From a checkpoint of a small rotation predictor: norm batchnorm, soap at rate 0.0023.
Rows from block 2, named by matrix and row number. Rows with one number belong to one channel. Each number is 128 + 24 x the weight over its row's rms, rounded and kept within 0 to 255. All counts start at 0. After the name is the row's rms in percent of the matrix's.
# convs0: first 3x3 conv, stride 2 (model.blocks.2.convs.0.weight, 144x96x3x3), inputs 95-95, a 3x3 kernel for each
# convs1: second 3x3 conv (model.blocks.2.convs.1.weight, 144x144x3x3, transposed), outputs 95-99, a 3x3 kernel for each
convs0.90 100 [128 128 128  30  91 128 128 128 128]
convs1.90 106 [128 128 163 128 128 219 128 128  82 128 128 128 128  85 128 201 128 183 128 128  92 171 168  98  67 128 168 170 128 128  91  79 128 128 128 173 128 128  78 128 128 161 104 128 128]
convs0.91 107 [165 128  76 109 128 128 128 128 112]
convs1.91 092 [128 128 128 128 128 128 128 171  82 128 128 128 128 128 128  84 128  59 128  91 128  79 110 128 187 128 166 128  86  51 128 128 128 188 159 128 128  81 128 128 128 128 146 128 128]
convs0.92 094 [ 67  81  69  93  84 128 128 128 128]
convs1.92 100 [128 128 128  93 128 128 128 128 128 128 128 128 128 128 128 128  59  96 128 128 128 128 128 128 128 128 128 128 128 153 103 173 131 167 128 175 128 128 128 128 160 128 128 128 128]
convs0.93 096 [128 128 128 151 128 128 128 128 128]
convs1.93 103 [108 128 128 128 128 100 128 150 128 128  90 128 128 128 128 128 175 102 163 207 128 128 128 179 128  75 128 128 128 223 128  76 157 128 128 128 128 128 128 128 128 128 128 128 128]
convs0.94 114 [128 128  82  97 128  74 128 128  80]
convs1.94 103 [128 128 162  99  94 128  78 128 128 128  90 128 128 128 128 156 128 128 177  84 128 128 128 128 160 128  52 101 128 128  94 128 128 128 128 128  72 128 128 128 128 128 184 128 128]
convs0.95 111 [128 187 128 128 128 110 128 128 128]
convs1.95 095 [156 128 128  44 128 164 128 163 128 128 163 128  70  52 128 128  78 167 128 128 128 128 170 128 149 128 128 128 128 154 213 128 128  88 128 128  92 128  84 128 128 128 128  79 128]
convs0.96 102 [128 128 105 128 171 128 128 128 163]
convs1.96 101 [128 139 128 156 128 128  48  19 128 153 128 166 128  98 128 128 128 128 128 128 128 128 128 128 128 128 162 128 128 162 128 128 157  88  95 128 128 128 128 128 128 128 128  61 128]
convs0.97 096 [180 128 128  79 128 128 128 128 128]
convs1.97 095 [128 128  93 128 128 128  98 128 128  98  99 128 128 128  77 195 159  67 128 128 128 128 128 193 128 128 128 128 149 128 128 128 128 128 128 128 128 128 186 128 128 128 148 128 128]
convs0.98 106 [128 128 128 128 165 128 128 128 108]
convs1.98 097 [128 102 112 156 128 164  93 128 103 128  90  98 128 128 167 128 128 128 128 128 128 128  42 128 128 128 128 128 128 166 164 189  96 128 128 128 128 128  69  63 128 109 128 128 128]
convs0.99 103 [128  86 107 109 128 128 128 128 151]
convs1.99 101 [128 128 128 128 128  75 128 120 114 177 128 110 128 128 182  58 128 128 128 128 128 191 128 103 128 128 128 128 106  91 128  81 128  76 128 150 128  73 128 164 128 128 128 157 172]
convs0.100 104 [128 128 128 128 128 128  84 128 128]
convs1.100 101 [128 128  87  95 128 104 128 189 177 128 128 172 128 178 128  57 128  64 128 128 128 128 128 128  98 128 128 128 113  96 128 128 128 128 128 128 128 128 144 128 128 128 128  76 128]
convs0.101 103 [128 128  78 128  51 128 128  98 167]
convs1.101 103 [128  95 128 166 128 128 128 128 114 172 128 154 128 128 142  95  90 128  83 128 128 128 128 128 195 128 101 128 164 128 128 183 128 128 195 197 128 128 128 128 128 153 128 128 128]
convs0.102 112 [128 128 128  88 128 128 128 128  96]
convs1.102 100 [173 128  85 128 112 167 128 161 128  73 128 128  99 128 128 128 128 128 102 128  88 151 155 128 128 128 128 128 128 128 172 128 128 110 128 161 128 128 128 128 151 150 128  98 162]
convs0.103 106 [128 128 128 147 128 128  86 128 128]
convs1.103 098 [128 128  97 128 128 128 128 128 138 128 128 154 128 128  47 128 128 128 128 128 128 128 128 128 128  95 104 152 128 128 128 128 128 128  96  73 128 158 128 128 128 183 103 128 128]
convs0.104 101 [105 128 128 128 128 175 128 128 128]
convs1.104 105 [128 128 128 144 128  93 103 141 128 128  56 128 128 128 128 128 128  77 168 128  77 192 214 128  85 128 207 128 152 128 128  96 128 128  76  96 128 128 128 182 128 128 128 171 128]
convs0.105 085 [ 97 128 160 128 128 128 128 128  70]
convs1.105 094 [ 77 128  74 104 128 128 128 194  91 128 128 128 128 128  81 128 161 104 128 128 159  94 128 128 128 128 128 128 162 128 128 128 128 128 128  82 128 148  67  68 128 128 128 151 128]
convs0.106 082 [ 69 128 128 181 128  74 128 128 128]
convs1.106 095 [128 161 128 186 128 128 128 128  89 128 128 128 128  91  94 107 128 116 128 128 184 128  74 128 128 121 128 128 151 128 128 128 104 128 128 128 128  96 128 106 128  73 128 128 128]
convs0.107 099 [128 128 128 128 119 183 128 128 128]
convs1.107 104 [128 182 128 128 128 163 128 128 128 128  67 128 150 128 128 128 183 128 100 128 128 102 166  94 128 128 128 181 197 128 128 128 128  67 128 147 128 182 128 128 128 128 128 128 128]
convs0.108 102 [162 172 128 128  75 128 128 145 128]
convs1.108 097 [128 128  87 128 128 191 176 128 107 128 175 128 128 215  89 128 164 128 128 128 128 128 187 169 128 128  95 128 128 128 181 128 128  81 128  90 128 128 128 144 128 128 128 128 128]
convs0.109 108 [105 128  81 128 128 128 128 168 136]
convs1.109 106 [166 153  95 128 128 128 105 128 128 128 101 128 128  87 182 105  78 128  80 128 128 128 103  85 180 128 128 155 128 128  93 196 128  81 128 174 128 163 128 128  82 128  63 128 128]
convs0.110 098 [128  88 128 128 128 128 128 128 128]
convs1.110 104 [128 128 128 128 128 128 128 128 150 128 128 175 128 128 128 128  52 128 128 128 109 166 128 128 175 165 181 128 188 128 128 128 128 128 128 119 128 128 153  98 128 128 128 128 108]
convs0.111 099 [160 110 128  99 154 128 128 103 128]
convs1.111 099 [128 128 128 128 128 128  54 195 105 128  60 128 185 128 128 128  87 128 128 149 128  67  55 147  79 128  54 128 128 128 128 128 128  89 128  96 117 128 161 128 128  68 128 128 128]
convs0.112 108 [128 128 128 128 128 159 164 128 187]
convs1.112 102 [128 167 128 128  78 128 128  95 128 128 128 128  99 185 128 164 128 128 128 128 128 128 153 172 128 152  67 128  56 153 206 128  71 128 145 128 128 177 128 128 128 145 128 158 185]
convs0.113 102 [128 128 128 128 128 128 128 128 182]
convs1.113 108 [128 128 153  82  55 128 156  89 155 128 128 128 200 144 128 128 128 128 128  56 109 168 102 128 159 128  68 128  86 114 128 128  81 128 128 187 128  90 157 128 128 161 128 128 128]
convs0.114 087 [180 128 128 184 128 128 128 128  75]
convs1.114 100 [ 82 128  86 128  70 128 181 103 128 128 128 119 128 128 128 128 128  93 128 128 177 101 193 128 128 128  96 128 128 128 128 167 128 128 128 128 128 133 128 178 128 128 147 128 128]
convs0.115 095 [128 128 128 128 163 128 128  89 142]
convs1.115 100 [128 175 183 128 128 128 178 153 128 128 113 128 128 168 128 116 128 128 145  83 128 170 159 128 128 106 102 128 128 169 187 128 105 128 128  83 128 128 128 128 174 103 170 128 128]
convs0.116 088 [173 195 128 147 128 128 164 128 128]
convs1.116 099 [128 128 128 128  56  51 128 128 128 128 128 128  66 128 168  93  80  95 128  56 128  79 128 128 128 128 128 128 128  78 128  47 128 128 128  79 128 155 128 128 128 128 128 128  83]
convs0.117 104 [181 128 145 128  98 128 128  71 128]
convs1.117 100 [ 85 128 128 128 128 128  83  73 128 128  68 221 128 128 128 128 168  99 128 128 128 128 128 128 128 169 128  84 101 128  96 128 128 128  89 128  77 128 128 128 128 128 155 128 192]
convs0.118 083 [161 128 128 128 128 128 128 128 133]
convs1.118 099 [128 128 128 164 204 128  77 161 128 128 128 128 128 128 128  81 128 128 128 128 128  97 128 128 128  90 128 156 128  88 128 128  77 154 137 128 128 128 128 128 128 128 128 128 168]
convs0.119 092 [128 128 128 174 128 128 128 175 152]
convs1.119 093 [128 128 128 179 208 166 128 185 128 128 134 128 175 128 128 159 128 128 128 195 182 128 128 187 128 128 128 186 128 128 128 108 105 104  88 128 137 181 128 128 128 128 128 128 157]
convs0.120 110 [128 128 128 128 128 128 152 184 188]
convs1.120 102 [181  79 128 128 128 128 128 128 128 128  96 128 128  64 147 128 128 128 128 116  87 128 128  98 183  94 174 128 106 128 128 128 128 128 128 128 128 128 191 128 128 128 128  91 128]
convs0.121 096 [128 128 108 141 155 128 128 128  85]
convs1.121 097 [128 128 187 128  76 128 172 128 128 128 128 128 128  99  67 128 158 119 128 128 128 128 128  91 128 128 128 128 128  99 128 128 128 209 128 204 128 128 128 128 178 128 128 128 128]
convs0.122 088 [128 128 128 128 128 173 128 128 128]
convs1.122 095 [128 128 128 150 128 128 128 128 168 128 102 160 128 176 142 163 128 128  86 128 221 128 128 152 128 128  60 128 128  90 128 128 128 128 128 128 128  71 128 173 128 128 177 128 128]
convs0.123 085 [128  67 168 128 152 128 128  77 128]
convs1.123 101 [164 128 157 128 128 128 152 128 107 128  95 128 128 128 128 128  54 128 128 158 128  78 128 150 128  84  90 128 128 128 108  87 128 128  90 128 128 128 128 172 102 128 128  90 128]
convs0.124 111 [128 128 128 128 111 128 108  98 128]
convs1.124 101 [128 128 165 128 128  99 196 128 128 128 128 128 128 128 128 128 128  99 128  96 128 128 151 128 128 128 128 128 128 128 128 128 128 128 128 128 128 128 128 111  88 167 128 128 128]
convs0.125 102 [ 74  71 128  72 128 128 128 128 128]
convs1.125 105 [128 128 212 173 128 128 116 128 128 128 128 128 128 128 128  65 128 128 178 128 128 128 105  73 168 157 128 128 128 148 163 128 128 128 100 128 174 128 132 128 128 128 128 128 128]
convs0.126 094 [161 128  52  76  75 128 128  83 128]
convs1.126 111 [128  54 128 149 109 128 128 138 128 128  72 106  77 164 128 128  78 128 128  79 103 128 137 128 128 111  72 128 128 128 128 148 128 148 128  87 176 108 128 102 128 128 128 168 128]
convs0.127 094 [207 171  73 128 140  96 128 128 128]
convs1.127 096 [128 128 128 197 128 165 101 128 128 128 128 128 128 128 182 128  84 128 128 189 128 128 177 128 128 128 128 128 128 128 128 150  55 113  93  97 164 128 128 128 105 128 128 128 128]
convs0.128 100 [128 181 128 128  92 128 128 128  68]
convs1.128 103 [162 128  99 128 128 128 172 128 128 128 128 128 182  94 128  79 180 128 128 128 128 128 128 128 128 162 128 128 128 128 168 128  58 128 128 128 128 128 128 128 155 128 128 128 128]
convs0.129 103 [128 128 128 180 175 128 128 128 128]
convs1.129 108 [157 128 128 128 128 128 128 128 128 128 128 102 128 100 178 128 149 187  90 128 186 128  77 204 171 145 128 128 128 128  54 128 128 163 182  68 149 128  97 168 128 128 152 149 114]
convs0.130 102 [128 128 164 128 128 128 128  84 128]
convs1.130 099 [144 128 128  88 128 128 128 146 151 128 128 128 128 128 128 128 128 101 175 128 128 128  73 128 128  94  81 128 128 128 128 105 128 188 128 128 128 156 110 128 128 101 128 128 128]
convs0.131 095 [128 128 128 128 128 128 128 128 128]
convs1.131 097 [128 128 128 128 128 128 128 128 128 128 128 128 161 128 172 128 128 128 109 128 170 128 102  58 128 128 128 128 128 103 128 128 128 128 128 128 104 128 128 128 169  95 154 128 128]
convs0.132 101 [ 61 128 128 128 176 128 182 128  84]
convs1.132 090 [160 128 128 128 128 128 128 128 128 128 128 128 128 128 128 111 128 128 128 128 128 128  96 177 128 128 128 128 128  91 168 207 128 128 128 128 128 128 128 128 128 128 168 128 128]
convs0.133 089 [128 183 176 156 128  94 128 213 128]
convs1.133 102 [128 128  62 128 128  65 172 128 128 128 176 128 128 128 128 167 170 128 110 193 128 128 128 128 128 128 128  56 128 128 128 128 160 128 128  33 128 128 128 128 164 128 179 128 128]
convs0.134 109 [128 128 128 105 165 128 128 128  90]
convs1.134 113 [128  96 137 128 128  87 143 128 128 176 128 128 101 128  59 128 128 111 128 128 128 193 187  95  89 202 196 128 128 174 128 128 128 156 128  82  84 128 128 128 128 128 165 128  85]
convs0.135 095 [128 128 128 128 128 128 128 128 128]
convs1.135 101 [102 106  95 128 128 128 128 128 128 128 128 128  84 128 128 128 166  60 128 128  83 128 128 128 169 128 128 187  55  95 128 128 128 128 128 128  89 128 128 163 128 128 102 103 128]
convs0.136 088 [128 104  78 128 128 128 128 128 128]
convs1.136 096 [184 174 144 128  79 117 165 128 128 128 128 186 128 128 128 156 128  88  79 128 128 128 128 186 128 128 171 128  86 174 128 128 128 128 128  98 128  88  95 128 164 128 128 128 128]
convs0.137 093 [167 128 128 184 112 128 168 128 110]
convs1.137 092 [128 128 128 128 128 128 128 128 128 128 128 128 216 128  76 128 152 128 128 128 128 128 128 128 128 128 128 128 128 128 128 128 128 128 128 156 128 128 128 156 128 128 128 128 177]
convs0.138 102 [128 128 151  97 128  67 101 128 128]
convs1.138 091 [201 128 128 128 171 128 128 128  59 128 181 128 164 128 128 128 154 128 128 128 128 164 128 128 128 128 128 128 128 176 191 128 128 222 128  85  40 128 128 128 182 128  66 128 128]
convs0.139 103 [128 128 190 128 128  96 128 128 128]
convs1.139 097 [ 70 152 181 128 128 128 103 128 128 189  99 128 138 128 128  96 128 128  86 187 155 128 128 128 128 128 128 143 128 128 128 128 128 128 128  67 128 128 128 154 128 128 197 183 173]
convs0.140 111 [128 128 128 128 159 128  85 118 191]
convs1.140 104 [128 186 128 128  95 180 128 128 149 128 128  66 128 170 128 168 150 220 128 168 128 128 128 128  81 109 128  97 143 128 128 128 128 128 128 128 102  93 128 128 128 128 106 128 128]
convs0.141 096 [128 176 128 128 128 128 128 106 168]
convs1.141 100 [128 128 128 128 128 128 157 195 128 128 162 194 166 128 215 152 128  90 128 128 128 128 128 128 128 128 128 128 128 128 128 128 128 128 128 178 128 128 128 128 172 150 128 128 128]
convs0.142 100 [128 128 128 128 179 128 128 104 128]
convs1.142 101 [128 128 105 140 128 128 108 128 128 128 128 128 128 128 128 128 156 128 148 128 128 128 176 166 128 128 128 128 128  85 128 128 149 128  98 128 128 128 109 128 128 128 128 128  93]
convs0.143 101 [151 149 128 128 128  90 128 128 102]
convs1.143 101 [ 98 165 128 148 128 128 168 165  77 128 128 151 128 128 128 128 139  71 128 128 110 128 153 128 128  84  35 128 128 128 128 128 128 128 128 128 128 128  51 142  94 128  77 128 128]