Rows from block 5, named by matrix and row number. Rows with one number belong to one channel. Each number is 128 + 32 x the weight over its row's rms, rounded and kept within 0 to 255. All counts start at 0.
# convs0: first 3x3 conv (model.blocks.5.convs.0.weight, 144x144x3x3), inputs 56-63, a 3x3 kernel for each
# convs1: second 3x3 conv (model.blocks.5.convs.1.weight, 144x144x3x3, transposed), outputs 56-63, a 3x3 kernel for each
convs0.31 [128 128 173 128  94 128  75 128 128 128  50 128 128  86 128  91 128 128 128 128  28 128 128 102 128 105 128 128 128 128 192 165 128 128 128 128 128 128 128 128 128 201 128 128  21 128 128 128 186 128 128 166  83 128 128 195 128 128 100 128  31 128 194 128  73 105 128  60 128 128  87 128]
convs1.31 [128 128  94 128 205  67 128  36 128 128 128 128 192  85 128 128 128 128  73  56 128  81 128 128 128 128 100 128 128 193 128 161 128 128 186 128  46 128  16 128 128  68 128 128 164 139 128  57 128 128  77 173  79 128  32  62 128 171 128 128 242 128 207 128 170  74 128 128 128 128 128 128]
convs0.32 [128 128 128 128 128 128 128 128 128 101 128 128 128 189 128 128 128 128 128 151 164 160 128 128 128  78 128 128 128 128 128 128  67 128  71 128 128 128 103 128 128 123 128 128 128  97 128 128 128 128 128 128 128 128 128  49 193 128 128 128 128 128 156  93 128 128 128 128 163  55 128 128]
convs1.32 [128 191  78 191 128 128 128 128 128 128 207 128 128 128 128 128 128 201 128 128 169 128 128 128 128 128 128 128 128 128 128 185 128  73 188 128 207 171  39 128 128 128  66 139 166 128 163 128 128 128 128   0 128 128 128 159 128 128 128 128 128 218 128 128  95 128 128 202  71 196 128 128]
convs0.33 [156 128  70 128 128 128 213 128 128  54 128 128 128 128 128 128 128 128 179 128 128 128 146 128 128 166 128 128  69 128 162 128 128 128 128 128 128  58 128 128 128 128 128  82  61 128 128  63  57  80 128 128  69 128 128 128 128 128 128 128  47 128 146  92 128 128 128 200 214 162 128 128]
convs1.33 [128 128 128 201 128 128 128 128 128 128 123 114  53 128 128 128 128 128 170 128 155 205 128 128 128 128 128 128 128 128 128 128 128 128 128 128 128 128 128  78 105  75  84 128 128 128 178 128 161 117 128 128 171 128 128 128 128  99 128 128 128 207 128 128 128 128  92 100 128 128 171 128]
convs0.34 [128 128  65 128 161 128  85 208 128 128 128 128  55 128 128 128 128  72 128  94 128 162 128 128 128 128 128 128 128 128 128 128 128 128 128 128 153 128 128 128 128  95 128 128 128 128 128 193  48 107 128 128 128 128 128 128 128 209 128 208 128 128 128 128 128 128 128 128 165  51 128 128]
convs1.34 [128  76 164 164 128 128 128 128 128 128  54 128  51 128 206 128 128 128 128  95 128 128 128  88 128  96 128 128 152 128 128  81 168 128 128 128 128 128 128 128 196 128 128  69  80 109 128 128 128 128 214 128 128  89  74 227 128 128 182 128 174 128 128 168 128 128 128 128 128 128 128 102]
convs0.35 [128 128 128 128 128 206 128 128 128 128 128 128 153 128 128 128 128 128 128 128 128 128 128 160 128 128 128 128 128 128 128 128 128  77 128 128 128 128 128 128 128 128 160  89 128 128 128 128 128 128  89 128 128  94 128 128 128 128 128 128 128 128 128 128 244 128 128 128 128 198  49  60]
convs1.35 [128 128 128 128 128 128 128  78 128 128 128 128 128 128  95 128 128 128 128 128  72 128 128 128 128  66 128 128 128  66 128 128 172 128 128 185 128 165 128 128 128 128 106 128 128 128 168 155 185 128 128 128 128  36  75  76 100  74 103 128 231 128  85 128 128 128 159 181 128 128 176 128]
convs0.36 [128 128 128 128 128 128 128 128 128 103 128 128 105 128  93 128 128 104 128  68 128 128 128 128  87 128 196 128 128  88 128  78 128 128 128 128 128 174 128 128 128  85 128 128 128 107 128 128 128 128 175 128 128 128 167 128 128 128 128 128  54 128 128 128 128 128 188 128 128 167 128 128]
convs1.36 [128 185 128 128  76 128 128 128  69 167 128 128 128 128 128  79 183 128 128 166 225 183 193 185 128 187 128  61 128 128 128 158 128 128 227 151  52 128 128 128 128 128 128 128  27 128 128 128 128 128 128 128 128 128 128 128 128 128 189 128 128 128  43 128 128  83  88 128 128 128 161 166]
convs0.37 [128  75 128 128  92 100 128 128  47 128 128 176 128 213 128 128  68 128 128 128 128 128  36 128 128 128 128  78 128  83  85 128 128 237 128 128 128 128 128 128 128  94 128 128 128 128 128 128 128  88 128 187  79 128 128 128 128 128 128 128  33 128  51 128 128 189 128  50 128 128 128 128]
convs1.37 [128 128 128  43 128  90 160 178 160 128 128 128 197 128 128  19 128 128 128 128 128 128 128 128 170 128 128 128 128 128  83 128 128 128 128 128 201 128 128 128 128 128 128 208 128 128  56 128 128 128 165 128 160 189 128 128 128 128  34 128 128 128 216 191 128 128 128 128  83 128 128  38]
convs0.38 [128 128 128 128 128 127 128  75 128  79 128  77 128  82 128 128  81 128 128  87 128  90 128 128 164 128 128 128 167 196 128 128 128 128 174 253 128 158 128 175 128 128  73 128 128 128 149 128 128  71  55 128 189 128 167 193 128 128 220 128 128 128  62 128 128 128 128 183  92 128 184 128]
convs1.38 [128  76 128 128 128 172 128 128 128 114 128  98 141  89 160 128 128 128 128 128 128 128  85 128 128 128 128 128  99 128 128 128 128 128 128 128 128 128 128 128 128 128 128 128 128 128  44 128 128 128 128 169 128  77 128 156 128  92 128 185 128 128 128 128 109 154 128 128 128 128 181 128]
convs0.39 [128 128 128  73 128 128 128 128 128 128 167 128 128 128 128 188 150 128 226 128 128  46 229 209 128 128 175 128 128 128 201 128 128 128 178 128 128 128 128 128 128 128 128 128 128 128 128 128  60 128 128 128 128 128 128 128 128 128 128 128 128 128 128 128 128 157 128 128 128  35 128 128]
convs1.39 [128 128 128 128 128 128 128 182 128 128 128 128 128 128 128 128 128 128 128 128 128 128 128 128 128  88 178 128  80 128 128 128 128 128 102 163  80 128  42 128 162 128  16  20 128 128 128 128 128 128 128 128 128  72 203 128 128 128 128 190  64 128 128 128 186 128 128 202 128 216 128 128]
convs0.40 [128 128 128 128 128 163  36 128 156 128 128  90 128 184 109  53 128 177 128 128 191 128 128 128 128 128 128 128 128 185 128 128 128 128 128   3 137  45 128 128 179 128 128  64 128 128 112 128  59 128 225 128 231 128 128 128 173 128 128 128  67  95 128 128 128 128  93  82 133 128  98 128]
convs1.40 [ 82 128 152 128 128 156 128  45  95  82 128 214 128 128 212 207 128 168 128  72 128 128 212 128 171 101 128 128 128  63 194 128  62 128  79 105 128 128 206 128 128 150 100 128 128 128 128 145 128 113  95 128 128 128 128  90 128 128 128 128 128 169 128 128 128 133 128 128 128 108 128  85]
convs0.41 [128 220  92 171 128 128  61 128 128 128 128 174 128 128  39 128 128 128 128 128 128 128 128 128 128 185 128 128  67 128 128 128 128 128 128 201  37 128 128 191 128  90 128 128 128 128 200  51 128 128 128 186 128 128 128 128 128 173 128 128 150 128 128 128 128 128 104 128  73 128  64 166]
convs1.41 [128 128 128 128  66  66 172 128 128  69 128 128 128  97 128 128 128 128 128  82 128 128  74 128 128 128 128 128 128 128 128 128 128 128 128 128 109 128 128 128 128  70 128 128 128  88 128 128 128 128 128 187 128 128 128 128  30 128 128 128  87 128 165 128 161  82 128 107 128  97  84  59]
convs0.42 [128 128 128 128 128 101 128  70  78 128 128 128 128 128  76  70 237 129 128  71 128 128 128 128 128 137 128 128 128 128  56 128 128 128 158 128 128 128 128  89 128 116 128 128 128 128 128 128 128 128 128  75 128 128 128 128 173 174 128 214 128 128 128 128 128 128 128 112 128 128  96 128]
convs1.42 [101 128 128 128 128 128  82 128 128 128  35 128 128 128 113  90 128 128 128 128 128 128 128 128  56  40 128 206 128 128 128 206 128 128  72  52 183 103 128 167 128 228 128 128 128  63 128 128 128 128 128  85 159 128 128 128 128 128 108  89 128 128 150 128 128 128 128 128 128  41  62 128]
convs0.43 [128 235 128 128 128 128 171 128 128 189  64 128 128 128 128 128 128 128 128  64 128 128 128 128 128  84 128 107 128 128 128 128 128 128 128 128 128 128  65 155  60 128 128 128 128 128 128 169 128  87  64 128 128 128 128 128  81  64 128 128 193 128 128 151  43  25 128 128 199 150 128 128]
convs1.43 [128 169 128 222 128  66  72  80 128 128 128 128 128 128 128 128 128 128 188 128 128 128  85 185  79 168 128 128 128 128 128 128 128 128 128 182 111 128 128 128 128 128 128  67 128 200  48 128 128 209 199 184 128 128  94 128 128 128 128 128 128  78 128 128 128 128 174 128 128 128 128 128]
convs0.44 [128 255  80 128 128 128 128 128 128 128 166 128 128 198 128  93 100 128 128 128 128 179  65  43 128 128 128 128 128 169 128 155 128 128  97  85 156 128 128 128 128  89 128 128 128 167 128  77 128 128 128 128  79 151 128 128 128 128  87 128 128 128  57 128 128 128 187 144 128 128 128  39]
convs1.44 [136  47 128 128 128  79 128 128 128 128 128 128 128 128  82 185 128 128 128 164 128 128 194 177 128 128 128 128 128 128 128 103 128  73 128 128 128 128 186 128 128 128 190 128  30 128 128  64 128 128 128 128 128 128 174  58 128 128 128 128 128 128 128 128  90 128 128 128 218 196 128 115]
convs0.45 [128 128 128 128  99 128 128 128 128 128 128 128 128 128 128 128 128 128  98 128 128 128 128 128 128 128 128 128 128 128 128 198 128 128 128 187 128 193 128 128 128 175 173 128 232 128 128 128  87 128 174 128 128  67 128 128 128 128 201 128  54 128 128 128 128 128 128 128 198 128 197 128]
convs1.45 [128 107 128 128 173 113 128 103 128 128 128 128 128 128 128 128 128 128 128 128  42 128 128 128 128  82 128 128 168  82 128  74 128 128 128 128 128 101  52 128 128 128 128 128 188 128 128 128 128  60 174 128 128 128 128  85 128 128 128 128 182 128 128 213  46 166 128 128 161 101 128  86]
convs0.46 [128 128 128 128  60 128 163 128 128  18 128 128 128 128  47 128 128 128 128  75 128 204 191 128  92 128 128 128 128 128 128 128 128 128 152 128 128  70 128 194 128  84 128  23 128 191 128 128 128 128 177 128  90  81 128 128 128 128 128  63 128 128 178 170 128 128 128 128 165 128 102 109]
convs1.46 [128 194 128 128 128 128 128 128 128 128 170 128 128  60 246 128  65 128 128 207 128 128 128 128 128 128 158 128  75 194 128 128 128 128  80 128 128 221 128  70  82 128 186 180 128 128 128 128 128  97 128 128  77 110 128  84 128 210 128 128 163 128 128 128 128 128 128 101 128 128 128 128]
convs0.47 [128 128  96 128 128 128 105 128 128 128 128 128 182 128 128 128 191 128  85 128 128 128 128 128 128 128 128 170 128 128 128 128 128 169 128 128 159 128 128 128 128 196 128 128 128 128 128 128 128 128 128 128 128  36 128  95 154 128 128 128  42 128 128 128 128 162 128 128 128 128 128 128]
convs1.47 [ 82 128 128 128 209 145 128 128 128 128 128 128 128 128 165 128 217 128 128 106 137 128 128 128 128  61 128 128 128  60 128 128  77 128 128  71 173 220 128 128 102 179 128 128  78 128 128 128 191 128  86 128 128 188 128 128 220 128 128  58 128 128  61 128 244 128 128 128 128 184 128 128]
convs0.48 [128 128 128 128  46 128 128 128 223 128 128  72 128 128 128 128  70 128 128 128 128 128  83 128 128  86 128 128 128 228 128 128 128 128 128 128 128 128 128  10 105 128 128 128 109  75 128 128 128 128 200 128 128 128 128 128 128 128 128 128 128 128 128 128 128 128 237 128 128 243 128 128]
convs1.48 [128 128 128 128 189 128  75 128 198 128 128 128 128 128 128 128 128 128 128 128 128 128 128 128 128  94 128 128 128 128 128 128 128 128 128  94 114 128 128 128 128 128 128 144 128 128  81  84 128 128 128 128 128 128 128 128 128 128 128 128 128 178 128 128 128 196 128 203 179 128 128 128]
convs0.49 [128  56 108 154 128 128 180 128 128 128  73 128 128 128 170  82 128 128 206 128 128 128 202 128 178 128 128 128 128 128 128 128  66 128 128  89 128 128 128 128 128 128 128 128 128 128 128  55 128 153 227 128  73 224 128 128 161 128 128 178 128  71  64 128 128 128 128 128 128  65  48 128]
convs1.49 [128 128 190  57 128 128 128 128 128 128 152 128 116 128 191 128 173 128 128  73 155 128 128 128 128 161 128 128 128 128 128 128 128 103  75 128 128 128 128 128 176  89 128 109 128 128 128 196 128 185 128  87  60 152 128 128 128 128 128 128 128 128 128 128 128 128 128 128 128 128 128 128]
convs0.50 [128 128 128 223 128  40 183 128 128 128 128 169 128 164 128 213 128 128 128 128 128 107 128 128 128 128 128 128 128 128 128 128  65 128  53  83 128 128 182 128 128 128  98 164 128  68 207 128  43 128 128 192 128  54 128 128 128  89 128 174 128 128 106 128 128 128 128 113  97 128 128 128]
convs1.50 [128 128 128 194 206 128 100 255 175 128 128  96 128 128 150 128 128 143 128 107 128 128 128 128 128 128 128 128 128 181 128 128 169 128 128 128 128  28  79 128 128 190 128 128 224  84 128 128 128 128 128 153  57 128 128 128 128 128 128 128 199 128 128 128  53 128 128  53 128 128 128 128]
convs0.51 [128  37 128 128  88 128 128 128 183 128  58 128  93  89 192 175 128 128 128  74 128 128 196 128 128 206 128 128 128 128 128 128 128 189 219 128 128  97 128  65 128 128  87 128 128 128  70 128 128 128 128 128  88  48 128 128 219 190 128 128 128 128 128 128  72  88 128 128 194 168 128 111]
convs1.51 [128 128 128 128 128 112 128 128  96 128 128 128 167 128 128  91 128 128 128 128 162 128 128 128 128 105 171  88 175 128 202 128 128 128 128 176 128 128 187 128 128 128 128 128 128  75 128 128 128 128 128 180 128  96 128 128 128 128 128 128 196 128 128 128 156 128 128 128 128 148 128 128]
convs0.52 [128  55 128  89 128 128 128 128 128 128 128 128 108  47 178 128 128 128 107 128 128 128 187 128 104  75 128 156 128 128  91  45 128 128 188 168 128 128 128 152 128 128 128 128 128 128 128 128 128 128 128 128 128 128 161 128 128 166 128 128 128 128  99 128 128 128 128 195 218 128  63 128]
convs1.52 [128 128 162 128 128 177 128 128 128 112 128 128 128 128  93 196 160 128 128 165 128 128 128  72 128 128  44 104 128 128 128 128 128 197 128 128 128  82 128 128 128 128 128 128 155 128 177 128 128 128 128 128 128 128 128 128  77  58 128 128 207 128 128 128 102 186 128 128  84  73 128 168]
convs0.53 [128 128 128 128 128 128 128 128 128 128 186 128 128 128 128 128 128 177 128  56  49 128 128 170 128 168 177 128 128 128 128 128 128  95 167 128 128 128 128 128 128 128 128 128  86 128 128  50 128 128 128  38 255 128 128 128 128 176 180 128 128 128 180 128 128 128 196 128 128 128 128 128]
convs1.53 [128 128 128 128 128 128  71  66  58 167 128 128 128 128 227 128 128 128 128 128 128  78 128 128 128 128 128 184 128 128 176 128 128  88 128 128 128 128 128 128 128  84 226 128  54 128 128 128 128 144 149 128 128 128 128 214 128 128 177 128 128 128 128 128 128 128 128 128 128 128 128 128]